{
  "model": "image classifier",
  "dataset": "microscope photos of single blood and bone marrow cells",
  "train_examples": 194171,
  "image_size": 64,
  "crop_scale_min": 0.7,
  "horizontal_flip": true,
  "targets": ["smear"],
  "num_classes": 2,
  "arch": "pvt",
  "norm": "layernorm",
  "norm_position": "pre",
  "hidden_act": "gelu",
  "mlp_ratio": 2,
  "head_dim": 32,
  "fused_qkv": true,
  "qk_norm": true,
  "parallel_block": false,
  "inner_norm": true,
  "patch_size": [4, 4],
  "conv_stem": false,
  "depths": [5, 5, 5],
  "widths": [80, 160, 320],
  "mixing": "mixup",
  "label_smoothing": 0.1,
  "loss": "cross_entropy",
  "init": "trunc_normal_002",
  "residual_init": "none",
  "optimizer": "normuon",
  "muon_scale": "original",
  "learning_rate": 0.027,
  "momentum": 0.95,
  "nesterov": true,
  "orthogonalizer": "polar_express",
  "adamw_lr_other_params": 0.0013,
  "gradient_centralization": true,
  "max_steps": 7000,
  "batch_size": 128,
  "epochs": 4.6,
  "lr_schedule": "step",
  "warmup_steps": 210,
  "weight_decay": 0.02,
  "adamw_weight_decay_other_params": 0
}
Rows from block 9, named by matrix and row number. Rows with one number belong to one attention dimension. Each number is 500 + 25 x the weight over its row's rms, rounded and kept within 0 to 999. All counts start at 0. Numbers have three digits each. After the name is the row's rms in percent of the matrix's.
# v: attention value (model.blocks.9.attn.v.weight, 160x160), inputs 80-159
# proj: attention output (model.blocks.9.attn.proj.weight, 160x160, transposed), outputs 80-159
v.4 111:473466477499509538504542514511535551527512508543495439513474484471471540497542490491513501509481504508550467563471496565498511529488527506515502478532458497478495459506534489497543470464544500484511512478492519493503471504508448537481491516
proj.4 099:477521534497484463513473479545442511501487532487485516494523490497516449495469519503480518527492480503471474454504497512505476468516493507475480518488542502500483523489509540472473525535472493531498492547516502547514467519485499455481475463
v.5 099:419530514509501522474473500511464506504484497492510459532484545467525491528466500490483504525490455481470504550513542532477520491518512518525526517514467489447513523446544485492486522486528492506540523516525494484490467492505497512541517537
proj.5 097:555474531497487479544536475542517496535486513470521527504494475494498519475542475516514507503520490544505545527501492494519495486474464457441486486478520487516516470519456536516459468505488506503457487478441534504524507518474496491496469478
v.6 099:492550463503500499527460487507478459460512489513455507544498530517487452516552499502495474550480469496513491510470519490486496514467474495536510542529524501502519531521533545482538475502473487489554498501483531543461529491533502530460465497
proj.6 102:539485490482518514492517499502512526524507505483531472490468465504490525499485478526512522482535503545511504485514544491508507486543515491509519490463478505487463481490473437518469523497567526558469525505494500465495471512481490468502521514
v.7 095:507507507494465561505491505508456487511498536471529485492512477491523451497501477525498520478556553442496470526509489479492511486538482495484509472541540507470481469433487493488545506448519507485480541530475519488530494507471542468507519496
proj.7 095:492502507525522471516530498483532512498528474516454484527532496478518525481530506483504464541442509538478544479526518556479480513496511511464472531471467506526495509542531537466476514522496494515541465493470492490502474479528499524488474513
v.8 096:505447521465494511492449496542534536467519500457522504506499500485514440526558477503494531467507506488491515505480536460519487481503464530505519508500500479523494500446527491464484485514497479476544518516485566506544545513495510501451470526
proj.8 097:478533455548524520463509506490461455519465508521508533506517503523543538496479507483512451527521473489511510504528507511473546509500532461512497495538494533507511499541499464507529483491488460508475479504515468473496456462518498474566507513
v.9 108:517468495492446531554531494484500439467463464531525462506542508528500485514501475492485495479477519533510472502487460528514528522508485477467497475499528485517494469495497540493502476513510522446494519527529546525504511504452486503465494544
proj.9 100:507511485524551492471492477509552528497537533454520546495439530502517525518482508454518508505512466453493509491514492485496472484508502509505509566511487516510507505529549464489469517504475457509498471510470496489508496473556523512544482486
v.10 097:482502467464484532555509444497505504468472508486523484502541461525484504482493463503499516515530524518521492500504452503512525453506502497508500519501528491513511473493523488486492504503527520468496484526506496569536497479516531447521488571
proj.10 097:500534519507509473482533544507497510530506510530501531492488524442518492514507533504487473528476461520484510480508505495505502527489512522496466496508522463522503508461535545528499498460476483496499487469483502470478502536473485561478503453
v.11 101:520546517448504484532501518520471469504509479497497561511515481520520503493527511517483502513509488490501518519523482507483508523498563491465501504512527544558528530483524568483546489474492453499496521521511475467473550522540484509492519473
proj.11 100:502476511544496528493481493505512551506497486516501443477472512510479494468492497496509476486491482534516536443453506484538478492486504521493470505505491505456475468503486466501444532502508536493509488508474531510515456495486518519514490506
v.12 111:512492491485490467500539517525501537472497460523507544500457517516463495508526515507445501496509522539515524494490471494492489487483529490522496483508456530567505517511504520517461527529463496504512508459498484462490532470557562525504500506
proj.12 109:515512480526521523485492485474504505504509500476501489502540517496515485479488481528566533458513473472450495527474503502517513517527441499469494516516548491476474514472492487523522475477541536506458503563499514509474470530458445509477491473
v.13 103:460483495498540529481501527492490485467491488495489467508510451524559495503487485544526512484469496458529485471492505511472523471526494504467493516468522502536451531495479475501489492482518495544524507542488516552520431513489493495496511536
proj.13 106:476543503510445512524523481508525533519499536497532490495494503484454485441511523471463509546519521529507492510529497472495491509489478492508522466549480484532498483499531549513498538538488481468473521442505495442472524473506522499515480492
v.14 102:454495468480557481460473515466554540546490515480446501519465514491477533531514506506525481515480498500555512491464538514531495476529488509489519475483476496487479501473516476499498469469477480518522516457492548506501494478480512543509430536
proj.14 090:528523506491437513518519472526439459526521490518521518462526499513508467481515477484481522503536486529526506521521489494467530499474532483517507496491517523492532515475485520518532494517516514493464517511500498508505503543487511477470509475
v.15 110:520527516507463492514516509522480515524503485502560517489467475489456503502478518548508493464555497511480516519557497495515489497518511525472466483554493544518506506499463505511501551463499481478474499521530489435495477517513500456519540495
proj.15 101:479481471507513505505522515487498504470500477509412487522512518501540511504521501485505477497440493467466498511461509510491500495458496477476526514487516468452492472519505535466490466517497510487500486476496517508517493494495520548538485476
v.16 089:525552508521505472500490526481529495487522480488475518496533513492518549480503499509474484511474515492487496445537482417521507469513492472491482544499499486487518547482494530530427509475466471495478465493526472477488538475509519488493538488
proj.16 097:474444508493485470480510487504457485500495472485510504518511516513482493508487479488500506451493508501504554537453457557475494511470475499498534458518510546533444455511518446499539506494511536478530522510479551511516478513508502543542500510
v.17 113:496479445498473448472514474544538529474506499501472478481524513454517526519525490487482516544512495442479508510467460513517475546494453542485491501508525460535503454520521465504484508452527499539493500486519514482486454490502500498511526512
proj.17 119:495491554497515485516486472471473474482482513474504513519481468536474501521465532470520482467448514545535483513518497494488503459510539451522501450492501562502496538500498535492529502550518476493489500488523483523530503512470502527505477505
v.18 086:532519490484526533493493508464493505516497494533529470472478492476485528472482467454493494508523477494490526548515481465514489452495493527488509460522479530500528527525496504461521453478469492474513438525553535510483480462515493530508509479
proj.18 084:498483468508488509514522495565512532527461516456471539549503503479483456544529509529523490512452490459543462489460534523473507514531494467514480514511502507490506458502504527495546531480514486497469510483456512499520490531499488505474506502
v.19 109:494521465492493505503502512485532514483473481471506518485499523483483515474514506473507515518500466496506498531516488465510520496469523485507494454476462549530526517517466561467485468483495466498502510476547496537495492477539511464487512518
proj.19 097:485485485500466538535518519506506551498514496533526497503492478514503452503494499503491472476498540495502497472462480524498486500545478483483511529531532518511477485477538475529509554483506511500472493476493531466498460515478479593521487486
v.20 111:487544518496531507481482512466462481541496535412530482513480524470469485521503512529499507481460484504497528484511578527492497500478488537452506486506475505452527521465489504495522501488523516520496508493520498459483494528481473502503466524
proj.20 103:500471497472488483523524506526505527478518441555482474491506488526496503510499462465483456529524501509508510545523502471508499500512514486522519549461512478510496491551462483523476508508487492486510518477490492499520519480513475478497520500
v.21 087:534549500501510489499455513498472489507508511521487479489495550489463471431438496457499497552487469511506544475516519525528522520504487507478501472473534499491530485498518558480511463499530497498522499495535490500467535467496489526529498486
proj.21 090:517496544480530501513483515479519506515453502508525538518506455495515512549541472506494468484522480466556467496462514457515461481506543472515475528504480512458518475500502476531475542502484493485477497466473513462541451510510529450480526493
v.22 095:506499514492508532484521492467468508485483528497498511483477479504464507494487464542506512518522518555555480518521489497519501534476516511477515513549507533523532501467545534479496533528467459460512519483490476507465535460474528499469463489
proj.22 094:454538504506530468481509487520504526499544491531487480501509538480475496501533489483509498510478490517467540450480536465522533508452509495504476504461501468462480482456469480522499489512512538534502481488473545457538462515503481492510511509
v.23 080:498529484492459528496513499489503501505497513545471487502525532479507563488522470509469503536503485514537489515479531472486486518481493513505491513515508564490489478544480530497432480493517550519477485521511488516491488464481450490548499498
proj.23 085:478465497485520485469507459514481564532468504496539468506481504516466460517496535465497481467472519486462475513525464509484529465472496485506495474498514443523493519466500487479544557493541504483478493487463519494506516519507507501479514478
v.24 085:466502499518525543550528483492514508493524502512530519462459424413485516496492511494523488496531491516467513529475488496497561484487485474518534500510485484537509522478518490505513508471473504484477503483470508449553467520523493477507483527
proj.24 097:507492525516522448479486493511464449480481483491479475531533511564525514519515491509479521486476502513492511459510481534541479527527498552517490503499478478458522507488509504509499502540487523494538466462492481537497508498457500505496548515
v.25 103:468498472512514546510507494522426497508512518475483501508453528532478451507502497479493502507517492498542490544532474445506504492410519518523497478519495496520516486459523554486512556523479491518472508487476483476477504487566495500518537459
proj.25 096:507513502496491488522480511486553510501492531548478503502520504451492518462539460498497524551513509539507516472478565526475517492496520481447488546489499494478496509510480453508498450484502534527494480494540520523472492507451518465499454531
v.26 107:419533543508508455486522500539524509492500516514478495524498527459477521477497518530498508491536494497491490541504491507531514461488497537546493496507473512528502496490470521495438478439538480522516478491482508504513460513519479452509505529
proj.26 100:521501517516488515524526487463455526494483497477513505465526481550548467510532507494473524484451502522487542487508472510513483513481485451468494494470544485478535509479530526499524528551478507449478538493531505502475478504493510568471488442
v.27 088:480502454501536497513488477505474474482505517496468505451486468513467495496468528508502511497509515474480498500505562511471490499515514486500529495506498477467481544459560486508509472470528534469530558532510519476453478538485515517499499534
proj.27 082:527476497472495497467500529501506537525463517487524509510495519493514507489515489495494457496509452563526525520483505448503512483500507510459481495465498508523495474526456529522476530505487506558504470505490499513501561509506496504495498485
v.28 112:454511492504524475465511552464455497502502483500531516517508465549470471505473483503492458491471492499479496500495521498466463455499498512459493503495542522518505504519468498518515519479491504566502478481455471512530519547519495499519475467
proj.28 118:578476510496458514536508460521510491499478502510479470504481521446510515474517505488480522514515513482525515513487517469502539535487502507510500518507478456502488513512480510515461482515486520441518548479542514488453507448477503484516514505
v.29 101:534502505488487489483477492509482517460505532481523496496482508479515464515502454476464487487489524497493533507506487470483495511495504491492501532490501519542507487448508533466502525541516510486466486530506479478531563491508547501468542455
proj.29 101:468517523478546517517505516513535510511527456505472490523513488519489504503499524504530536519505489481521515475513522497515502486482463490479468499526499493492505494542474480506498493473479491501526507513499476457486452505481442481508470569
v.30 115:492486488515485487530514447491521555501485440516491510457454507464472518554507520545475491519489487512478501533495498494519526576489517515523537486552481487533507541493490493477457520505530486532470530459526543480508482501550520509488508541
proj.30 112:496501458501519513489523505528496432473493530458492523503517524539519508472487490451562515460499473494519525506512467496499496450480480497494490540473523488484514492497479508517534474499477534463489473529499489514504511498472495524532491473
v.31 090:501495477517525496502476528484524541530496483514479497479510503531495531500467485480458476501472445495564486491437490470520513505499442503509516504516501542497538475525459498560531529473472491522514504513467502478506528526477472501482490528
proj.31 090:493474496499482523467507506546451494482468513475501495524519502525517477519503478531522485459531531510475501514546502509440515505490525498522509490507486481519434506485469462470494468532505520488505486505495511495500431505547521489522493519
v.32 094:484469547468505485499494533523459510561503518519501556437480488499483505462490515498455529486484504489560469463497512504472465505505498463483500542524548527486486466507458490465452555543509477455494525511486540471504513484475512538507498502
proj.32 097:519521460516507488493490442536524506485478489494500461507557504530510493509542490520501495486486492512482528506452473518481514459476536504515499467456466512514507537504517511500499450488516490530525545514524474482526503497512535465491532465
v.33 092:490518512519459472517524502484465496506511485506486507493521485528475460479509523520500467467485517492493507505453474511527545525480497554486470490553508499514512486531498495467490474501530555460527556493496520453518544491520469548517475524
proj.33 101:539493499478497517448478506476502517510466468471503500501504514462512537489469482500506504521516492489504456516543511491472470480535518492513527513454509509451515503474486529528518547515479454516480461490509510545475451483486524503504516514
v.34 113:496438537538490488449502503502522544465553507491471526499496486529539517555520472501517477512491501459509535502456530520524507474516485536486532502540469521550524491509519538479503512517530521506463510478467464490557465496528489523470482464
proj.34 125:536563475505514498493482508506494474558484496507493497508534545483489500425516522522442494467525496497501502494514504493495575536470488450502497506502558472479495544485446460532489459507497473505506466520515530528490525482499492462491516497
v.35 102:465508475522527479507502520518472477497465521487487493514502539475453515483543512483502500543523472497550549533527517507511490485447470536501488506507550490493537490522502503467469486473517480505479496499508501471458490490490512474498505477
proj.35 096:516513503497521510504504469495523497489476512533554476464518468516513488552453479503499478468483502505528491459495463509491492481538494475479482496455445504518480525485508534541532530509515521463499513520483502504486482511525506509472494484
v.36 107:547513490524526476439507477502517469491531506558462540481517437521516528516519522489483523523488513500509484464480490535486528509493538497482467472514506506560462519479501485480496525496481532518511556524520476467515508481549504507538480544
proj.36 113:477508509500451527483462532474473496488507516444513467500514534504490538489467477528496523471532504496472511529522525480546502515564464540503529495507518502454529501508509505529502484486517507481475456498497555531479529522480490516500509525
v.37 097:502492546507555482474489483522506486497504485492490539467501533523489527551507506499496525538467509479528486474553492519513475510523476466529474482538459473540489489486460467517500503446459483508499500495547506475477505486524489510497499519
proj.37 101:479533495481441514514485535491543527466538528504515475528525480512506465467521439479496507487541559472505503502458506473523521499515503521454534499444537546465485491492513509487466458509506493462512478492511494502477507524489527504515474474
v.38 102:471539547454555515506480523529519482462492460506485508478524533506523498496469512461493523510515564527450453441514483485497477504484505478481505494519499471509449511496485506482478489479476538511493546481511479517515510505531498492484447497
proj.38 106:553485473492495510473477502487484501540519522488542502536519472489483539498530456489513486517494468433542530572483515511546545474509515534527464469506542511507518510498511430524501478507493484503498477496494538468490500515470502510523565500
v.39 110:478482510528496485517506457508457500488517522490476526467503488496484533513550502475520461450505456453517486518517519445520553520468532501486508514505504495488486490504509536529519527492553516463496533445493542491483496497505490488520493519
proj.39 114:505512493459486477481520536519499501505496502489512466512494508523513482484431511499481483530498558531472479487501491510473465481462480502503533508483524477499480520499482482503483518531488493493526561526558441486540537489500487495470540484
v.40 103:492502480529503532482490468519527518496515523475481477492503516489493532511472485473553513474511516531500533487475515499517495450493544518503468490488531500459468500473524544493461548461509518479508473515487523517538518546458477523457485469
proj.40 107:511462522466476459525503524493476509464498479526532534507475500527524473523527523498471470482475512465467503475531502516526515559486470520478501530508458490528540479518464473482513494540475515492535557482508502452504485477537531453501522526
v.41 081:477516504548514477478525479519550484493514524530472464511523485439461494488495496473550531513497535492479516495473539564485517531508531524515520487497498514455501483482493502453560460480511514507511483504483520506506496502486475528433482449
proj.41 085:501501535481481494535451510506463464519490489454531529489449564531566525472478526517463465448519483507516487496538454468506516512528466452477497514489483494518496490464541518539452511532499478512485509511498471480477525492530499461514508493
v.42 107:471479568477499535492487484520519518493522508515509484464462487540530520506454509490493482474488498487497490510509515471480475506507505538497543507536490519502495477520480488521468495520478493496444473516509449514474561513550500514507533485
proj.42 096:530551448501501479491521498511491499516484492477494525533548470468451478459566501501494526517458524476491528505495495490506517474491476465536472472461498492488473496516503498501537451467508512488548506473490507483493487498467527485510518513
v.43 102:507486481485573502485478540545513560477472499533463491482483566528484539480451460485493482498491506505472554483499497471475499504481513480505529518479488492484544460468525512485488530524501491527455521525500472458523506499507513501497523475
proj.43 101:515505500497463496519542469508524489504516507479509536501512455490492471488548513516480549476452539520510493510483490490553558507477486500521469463487509466526466520503500490481478458520501530506519465484470483519499472501495519474486458500
v.44 096:445485490503515509481506486502554481501475490465485525465486527493486512487523542541507518557509486486541486511531484493533471458516490491510529511516526504485502494501466532466505539503479494504491494467547519495458494499508501509480478500
proj.44 091:513527503498494503563531476481487542483502499500562491537522487511477482536500447482488500483509515495507528463457479525477510526475520472487447480487473498547482472495557489521523460524530505505502516504497509481506493509462509485508504497
v.45 108:524479547469491486465526493510460478542508540510521536506476490483494498506542472505525468487459490475563508512508499481530489477505468509520455483503477498544498519456518529496513535493521465525459501474475501484521464492516532533545456484
proj.45 101:491526441576504507513482462482538509474490474509493468475543530510489481499487515480481539511522506499478501433478495503446477520471523490488576494547503501486473505538486455486466496523499507472548527524541508491506558498495464475461509523
v.46 101:499527459475489525500501511508511483507475496498492515517498530472508468528519522476506514545541555498477520460487481505471506494460535481479501533515458527524499530533481508440485487570472549477471515512448499535514484509487433504464494479
proj.46 097:505476544485497489532490477478528496528544484512492491497495491530488551483489463529478535496464487494501481546522527497533529508505474505518468498501541484491501451445502499518483526461538470544506472471488496505505473489507544479515521493
v.47 101:454526536490460552457501482521470492514493504515523512493474519500472560484498546456493479502517474535506497494520501497466491523482498531499513499551512495502472514515515492499508507463510538473452509496511489446496506493545501482526441554
proj.47 096:535487456509504473503471503495513522458479515495495490515566477488488506532486508510512523472453502482477502522491500469501506432511451468525454481464528515493515492500503501513496485536454493495541531499550510488486515471466473534474580485
v.48 110:514514522486478491443487503532473534489503464483501450549495467490484492508514522542470454492526491516491497496523480483480498513520483492466488532502507483519507538469509493532515483525558486501504520488506490525507494514533519461469526541
proj.48 118:517508492520524533489492507490534470492455541485459571489487501492525560469476458488520520511465501488502509544482504521522531494498502517545503477518514498504494479545503489490519487511481517495497510487500475495509498428477510559538470461
v.49 094:462518489527512543525503545489516423501500516518502542508536505500498553502567506542526521534483485498480462465538493486471519475442500478482445476510513490492497517495476469492490483513482509519502508533477537449471471478478514537491475517
proj.49 089:528442502475485483526494446477486533476514500512529410471482507540498483498463506464488496485520547501497517519486520501504488524502530499490523527481490497489480485483474510478483536494542498465521484498518527528510547488518480462514505496
v.50 094:475498491497498503525493485471510511490496487450477528536538502505511492501544472497507516509491513497506560486474490464534472472480457524490488489516497463470549474536472465494480535491529491471448502494508494465478515524456448505504520470
proj.50 093:526475481466497481506509531510446489544498500528521472465490531483494473523476508532471487485510501536534472506484510532447506529485533479507531503459497535518495537460507554481544479501488486530528500507487519506496448503527535508455533521
v.51 102:497461541487469452472506484507506482486495475489515527475506497507519534473516494534456482476490506549548535498484529549513518505491542507498529521491507435503523527558523541499509487489473512513535476486503517484502540501535469492435503505
proj.51 117:526552464509528507508488528523514502526541532467464467510474515499490506488456511512460488508517522482480513523517480503494502517542487474515497503492497542502489495471455451494473510531533470450513507519506464495479489465510536475552497503
v.52 105:462520509500479485490502495458515509483528474508524481505519482518476492472500527495466504500499526551531523538508510497525456490451437500513476510504508452513510485480533493541520493472540511531487487494484435554491516516479471506477505518
proj.52 111:532479471508537512488450531545497500501491520489469509501502519459529465550528508538494524516501475454516489484466491504502511519543511516469522500520506535496517522513488492475506475529474484477499502511491555486465458512518530515504495510
v.53 096:537519503521476524507512495517509482489434538468502467492479521480521475490478520507483493519498492504517517482493464481499495496498461504463485511464466507487496475502516529484490426509517531507527516473564501519483484525509438544485512507
proj.53 109:476520512512511473500498506484493510557575464482495565506478492465482482497540478479485515492478550514512504523481519530522506519509509510498533492537516523511530520507507491540488515479500491527476499539469487504450532512479504475513502490
v.54 095:500502496492430451479508496516484527478494522491481481486490524531479495497475486479485525509496434523571485535462520508474507492468530537515504516524516488503469529523494526499537489555501485494552526476463496518489545534477499494469518497
proj.54 117:500494505519561518512478501526559468490491472520557512494508477485511531509536468522460470503555538467466529482513462496509487509490494470525517491463479525524503469461472503496490533504505518489475469524523479511471460490525548478508496488
v.55 108:481461499505532525500465526495535569477489507480508475506497529505534504495493483481447481477499493497456513494507502487485456464511499469518506541434489519480517462466499529498486555485491502508479489469518469489521488512491552503529515472
proj.55 121:494521501480528475492577455539475494542506476527508526498537457485466483522512523516523516523474521496499499497480516510546558530480487523504473473529504490546514534521500486508484452488485536520511495508467513504497463490477477503505478514
v.56 096:524454498492537527551512506486495497513506495482519485536522481552533520525486472490478470517465532508465494488483491473507566495524510499466519490500499522523486511515480511522503464502515531531517482497464502484495501483510535466465454483
proj.56 092:530535458506472460477540498476490468502496502529460504490488499468444506440522546535500495494533477516518489519512497524494518522528538530500500511543487469499532524508504493478495488480485456463492485517502525501502525508481474533528527520
v.57 096:515499468515477494507525495521500498466475523492481500530478516472515501513499508494529516472496544498538491484508488510445523518481473455488498495466500475530514520471568485565512465549549489540521478481536503515518490497472511520490503476
proj.57 101:457509562497498498507460509460504481540528511529513500501458459522492494473524496481476455514500477547453500480499510519520485488528512542516530479513471493470507479517491503470491527455466502488487519539489481493522517495518450466501487501
v.58 099:443459521450565481453503482528467507516554538543528533428506497524496514498492474487493500524463499493495487496529531514502477523515479509519489487516474499505487472474548484490481518500496499499504490504510478506510537464509518485570475492
proj.58 100:554541460526482496478515508538539502477451452489488465520495495484506485490482526492517519502507486506558504482454478480501487468560485499489515485508533488487501504512472515517498483501479476495480521540496509458451462523505466528465494533
v.59 095:494443515532473509534516520511513483467485480464490538518512512479483497486474464541499533481493476508531478543491496512514493500486464532455528528499549501482478517498498504486439527513463517465498499478541526491497525516453475515462528504
proj.59 082:477563528498500459486505457494471529543510522517521498527507515483527536473516510458495477502522457487497539502496497476469536491449525459543501460478493510502528486456499536539522501502535509509535515497492481478511507460565496496495518476
v.60 100:469515520533516514532503476504501511484454508428490494497489517477500584495506492508464516502522488518532456504553522492542467524477468504483508495568534500504452505503494499511470460445485530491459497494537524494483464503506456498463506499
proj.60 103:508501476460524476465515532553491472497532511559537472495529504501468458503505505466530486480489514505495532517473501545499556485542509520515509497457496534490541494497497510509523532535470457472493537530487502490493503491499543518523480503
v.61 096:503460531533502476526518475471522507447485544511510520490463473502556511531528497509548494505472490481562484480522503541544533474489480492508506507537517501513469497507511540451482488503510494478498478511497460474512502527498421511457480510
proj.61 104:530505467493488500479493534531454518556558467512488491513523523494460501460503529512432532488534514506461517480484509492474502536475520511508515496518500491514464521472477478535521553519504503529498517525495558537470502470489506472511506524
v.62 108:516489511522491484505497454492479542496533492519462473498476494484486495495498484514503446479521503491487504502516521494501487478480519510541507490469506485523528526443513495521502488482539459509488464521521479469564545510466534477517543510
proj.62 102:450532510473522522443492524541515490455465532476504526508532506521541498512494480460471525500473484491502512473504495468478514508511466488462494506494478450495487491522523521516505552504483508494532539473512458498455489476515490516517485490
v.63 090:541549522469484503483520469516492534504550486481475464480490487464507512517523488482521459471531505488470536461517539506500490461472542469504549490520454472518480520482533510504532501483548508527472481499486511509517504522495512462477494473
proj.63 091:453426487522501506563490506494492465475442532517506527494493505508503498499494537513443501518473492492486451508493497450507517554495482518483476509500508489474485515526481461498508549511482458469521561480510467509495520512500478533484523518
v.64 099:517465492484490474559508482452476484457513510514534472517497519537484534495506518507490482455512459512453546526510490466529509523470486536482498519519541459505509518541518507503500532477507479513500540468487467540505501508493503509494484524
proj.64 093:521524527552522547432499504557497466523505520449490543460480482464485485487479528526477483538481494504543461492473499490488510483521488500517509450487488518474506485530520471501534487481515494465484489525487546474501502469518492502484552503
v.65 096:510522499453487519520529494502539483502477503516533505494461489473498452515541546491464517498540541475442477510514501499497531489498550449522496518487541494531492521479525451499529463497503529497498495505492496481456482523479503498467492545
proj.65 112:493461537507531489480474434513495501538530513479470513504509529508509570476499496500503467481462482530562504506501473506534495476488472516454471503504470484462504475527496515483479518491498461470471506510495524506501526460488514484500475456
v.66 098:520493531530476497486492510487478535526482487509499537536525549493498507434493543445507457493455501528532504536532533524490510509523490525529492482511547495469478468500499509522509508509533464453523488476467504482518495501503547493507470474
proj.66 089:561531519500508542517513508486530520497543485500516476491473469466548515522513487521473521514534503477448513529459505513505530485482508517474509466494439519488483507519477511479463505529475485545485502529536486469485464507512494490470521520
v.67 099:539476505523502495460520449507505487568505518495478492522532475482474524497502486517470463455514490530565507505432523467501486491476497495481512493522528489503496534491507523495468476467525496494516496469444493506506531522500477537509531500
proj.67 096:462506502498483487519493504477505523488530496472488467489498509522530458506495540470555576516487493490424476479537489498504484520494514502541475495495500533506491512499468488499517520489487512539494502512542470472481495516520529455477507533
v.68 092:490528507505522518524515471533485456468494542514468506522474457514491489520509488526536509458505490507525495524541507488521494441520516489489497514516504462517492513530513486518500495483512532476494497520494469526531480505449476489522510520
proj.68 084:520497515487532503500483509493527543519520475493536510503492497487493500517510504439497497540496493491481497492450529499483494517471503529526508489503512503453499510474469499470483502486480491512525492462457515467487518506551489475500536460
v.69 108:514486507494539469465528500510494426490493531504517489523541481493453472481488501482516478481522515518533521543484457476506497506487459547484463480512505530496543531469490519525504541464531531501531504481511524475478522514519465529498520453
proj.69 108:530514515505458513497479511489476562483533472487467485487472485513539500542498499497512510534494502478487468462516529489497528545520514505537519504493507466501477456532515474460515469506509487499493510495517491491506509468500507507487496554
v.70 102:425502500513514481445540471521526491461510496496488515515517495498522505513552510510498497488513478481497512520498448526480487478500478502528447504510487514526477532536507510530456522473489497545547508508507477507509417508509521502513510444
proj.70 098:550511521476521479514467507492489520501510492496527436480479515498462510488464450478488489495503517515522488450485532494519495509529456520494556489491530492495533502446523509481528499521525520468492491511478526487537549471479460499497496548
v.71 095:500520497536458527539450469469498473478477529445472505468488530511492547474474481468497521479525471506503487487502517458511452477464462484483553512542515516484491520503512512517483523496525533501468557455511506527486485455506480475464521491
proj.71 093:505468501460505494448505522532484480499520489531485497535536464515487475530526527528490480523503515483497507508492521503483538504523518506537479503506516499526528461490504487462527514472480436508562465504513516462509557480485524506572504526
v.72 099:458493542496519504484499483494526509535519465481504494499512497494485504530477465492460439506510497517531474486466499529479547510515485520461517490474449551549506464496429488491453517492517481535503517502522467494537512455477501490516503545
proj.72 105:528538476494487510525499508508486482490472565529490505543477491523513486460505516571538535513499463479502509499536493508516459446480535480482519525556517480457501492465533527509510490517511520515545462520490532529490474502534508505490501492
v.73 092:513490513486554520455504510509506489486537523497464540513509472472553507524505525512506478507434509467505543519492504461523508514491447487483521477455520508522510517491509494470519502525483497477519494501509516527517518473568470519487471499
proj.73 098:505471528545470502543520494470513526493464488522521483495514515481482453450504470507500538483552484539511466486472491523494458519511539550488477494521490498502453522504475498520462485477505507525490494442493504494469470523480525515526520506
v.74 098:520474540463470510482442493473497490507486526531512478471457530520529434508480493479476513502481563527502492479526534494468506512461489468533493507465494458520481523518454462509513518550479501508491493453464511486537507458518510501524504482
proj.74 099:498517482503513504527483559495523538527527483493485517535548448497468541494526504522519474524516482459478498497505511500487475471503517511519478513523523511517487507478516534532499486448487508512487519523539476498493482535452510463491520485
v.75 097:500488540507510488501514512471525517509500480507516535476537509474520498536500517442529511512467508478482524476509505523471465484524503532501476468496512551425481484499519435513478528509510552507489463479509462510516474508474437515511493536
proj.75 099:536516475510480503514472497532508496462477505492456463512500514538459482483493492527486484483531507520539455541492505507503485492473489514470538516473530487546513519474499531506495480470488483509522528488487508483434539504536531511510518504
v.76 096:458509475482501466500461488493505481462528494507508470542488561546502504493519538506482500510472507500493497485504493476530529487526536544455479499487526488521495468535514535483499488501480515516492484507522482468482496488504460519513475481
proj.76 089:477541494492511503457539507497473525522465546491506501498515475504492516486487536504454505464498488509493549523529493464451418524532494467526499484529486501492491524519490463489496526522489504500506531469497518500481490504493504515501502504
v.77 100:503523509500580488531495483475478483486501459477559486499485474503506488494496505529494517495477489528485530505540515523490455440486506527457495512477529488461482500474548495464494526531466528463525501498500495531475519520475554529464518489
proj.77 094:523469498500463511476526519503500529527523483478437510466544520472457506533541449503535502549518499481540451548493481464520562528544497493520505504516468505507481532526476456543523517476510499532453476528451504498520500475506471468520459527
v.78 100:481515492459486484522472519483498480519470492504510466474506492498535545536487521473495459492513460477466533440504519498467454482464534467491494506493518492466450490507497490488472489517496523522446480508502514496491490502450498521498492538
proj.78 099:527457516531515520481469460514494497513508518467509533514472485534433463483491513540470483501492532497521461549524487483525497504488478494490494524507504495562573498506493510478525532450480482493539499486490478531490527506524483493532539486
v.79 107:481518492519543499520486498482413494556512486467471496513462495528513499431471492555509527511480520478502535515527507474547520489493534519494492483493499485492536486450499509499507463504500475443494473528490526491469522508516456502463507502
proj.79 115:510500487492477508517529531509550508452454497480527513479526522487492468539540494455478508486511481507498514504495502510471478519517506508466523503480476466460461509533484490495516522573484505525472521447499481512545490513486534465534478468
v.80 093:515450477518479464498505494517500498474490527482518490474457500515494495539506503470448516508488494521484509503547485524478472467475489534512500485487515475502445536525532483467500501517463475518495519508452513486536518498490520494532527484
proj.80 104:467535526456520553467491487486487515504550501503495507508556491493492554493493478529494506482496512517539501507492504499478510514545463487512481493476500527526553505505504500536528510505532526492460500494524479500455480483502499510500475532
v.81 100:489492500521496456476498491460483525469520503439502531498515522506491510494491533478426475552483486465469514468547513527537523522478497515504558527486502497526526520525475482514497501509491488494476505503510498518524518506564496483463526513
proj.81 111:518474496468490520540491492537513503495503519530433503478507486487498497521495449529539507451510459521517500530500493502476504453514482506470473503467555522471481483479526480469495496498510504489521512497542507521492528481439492531521486497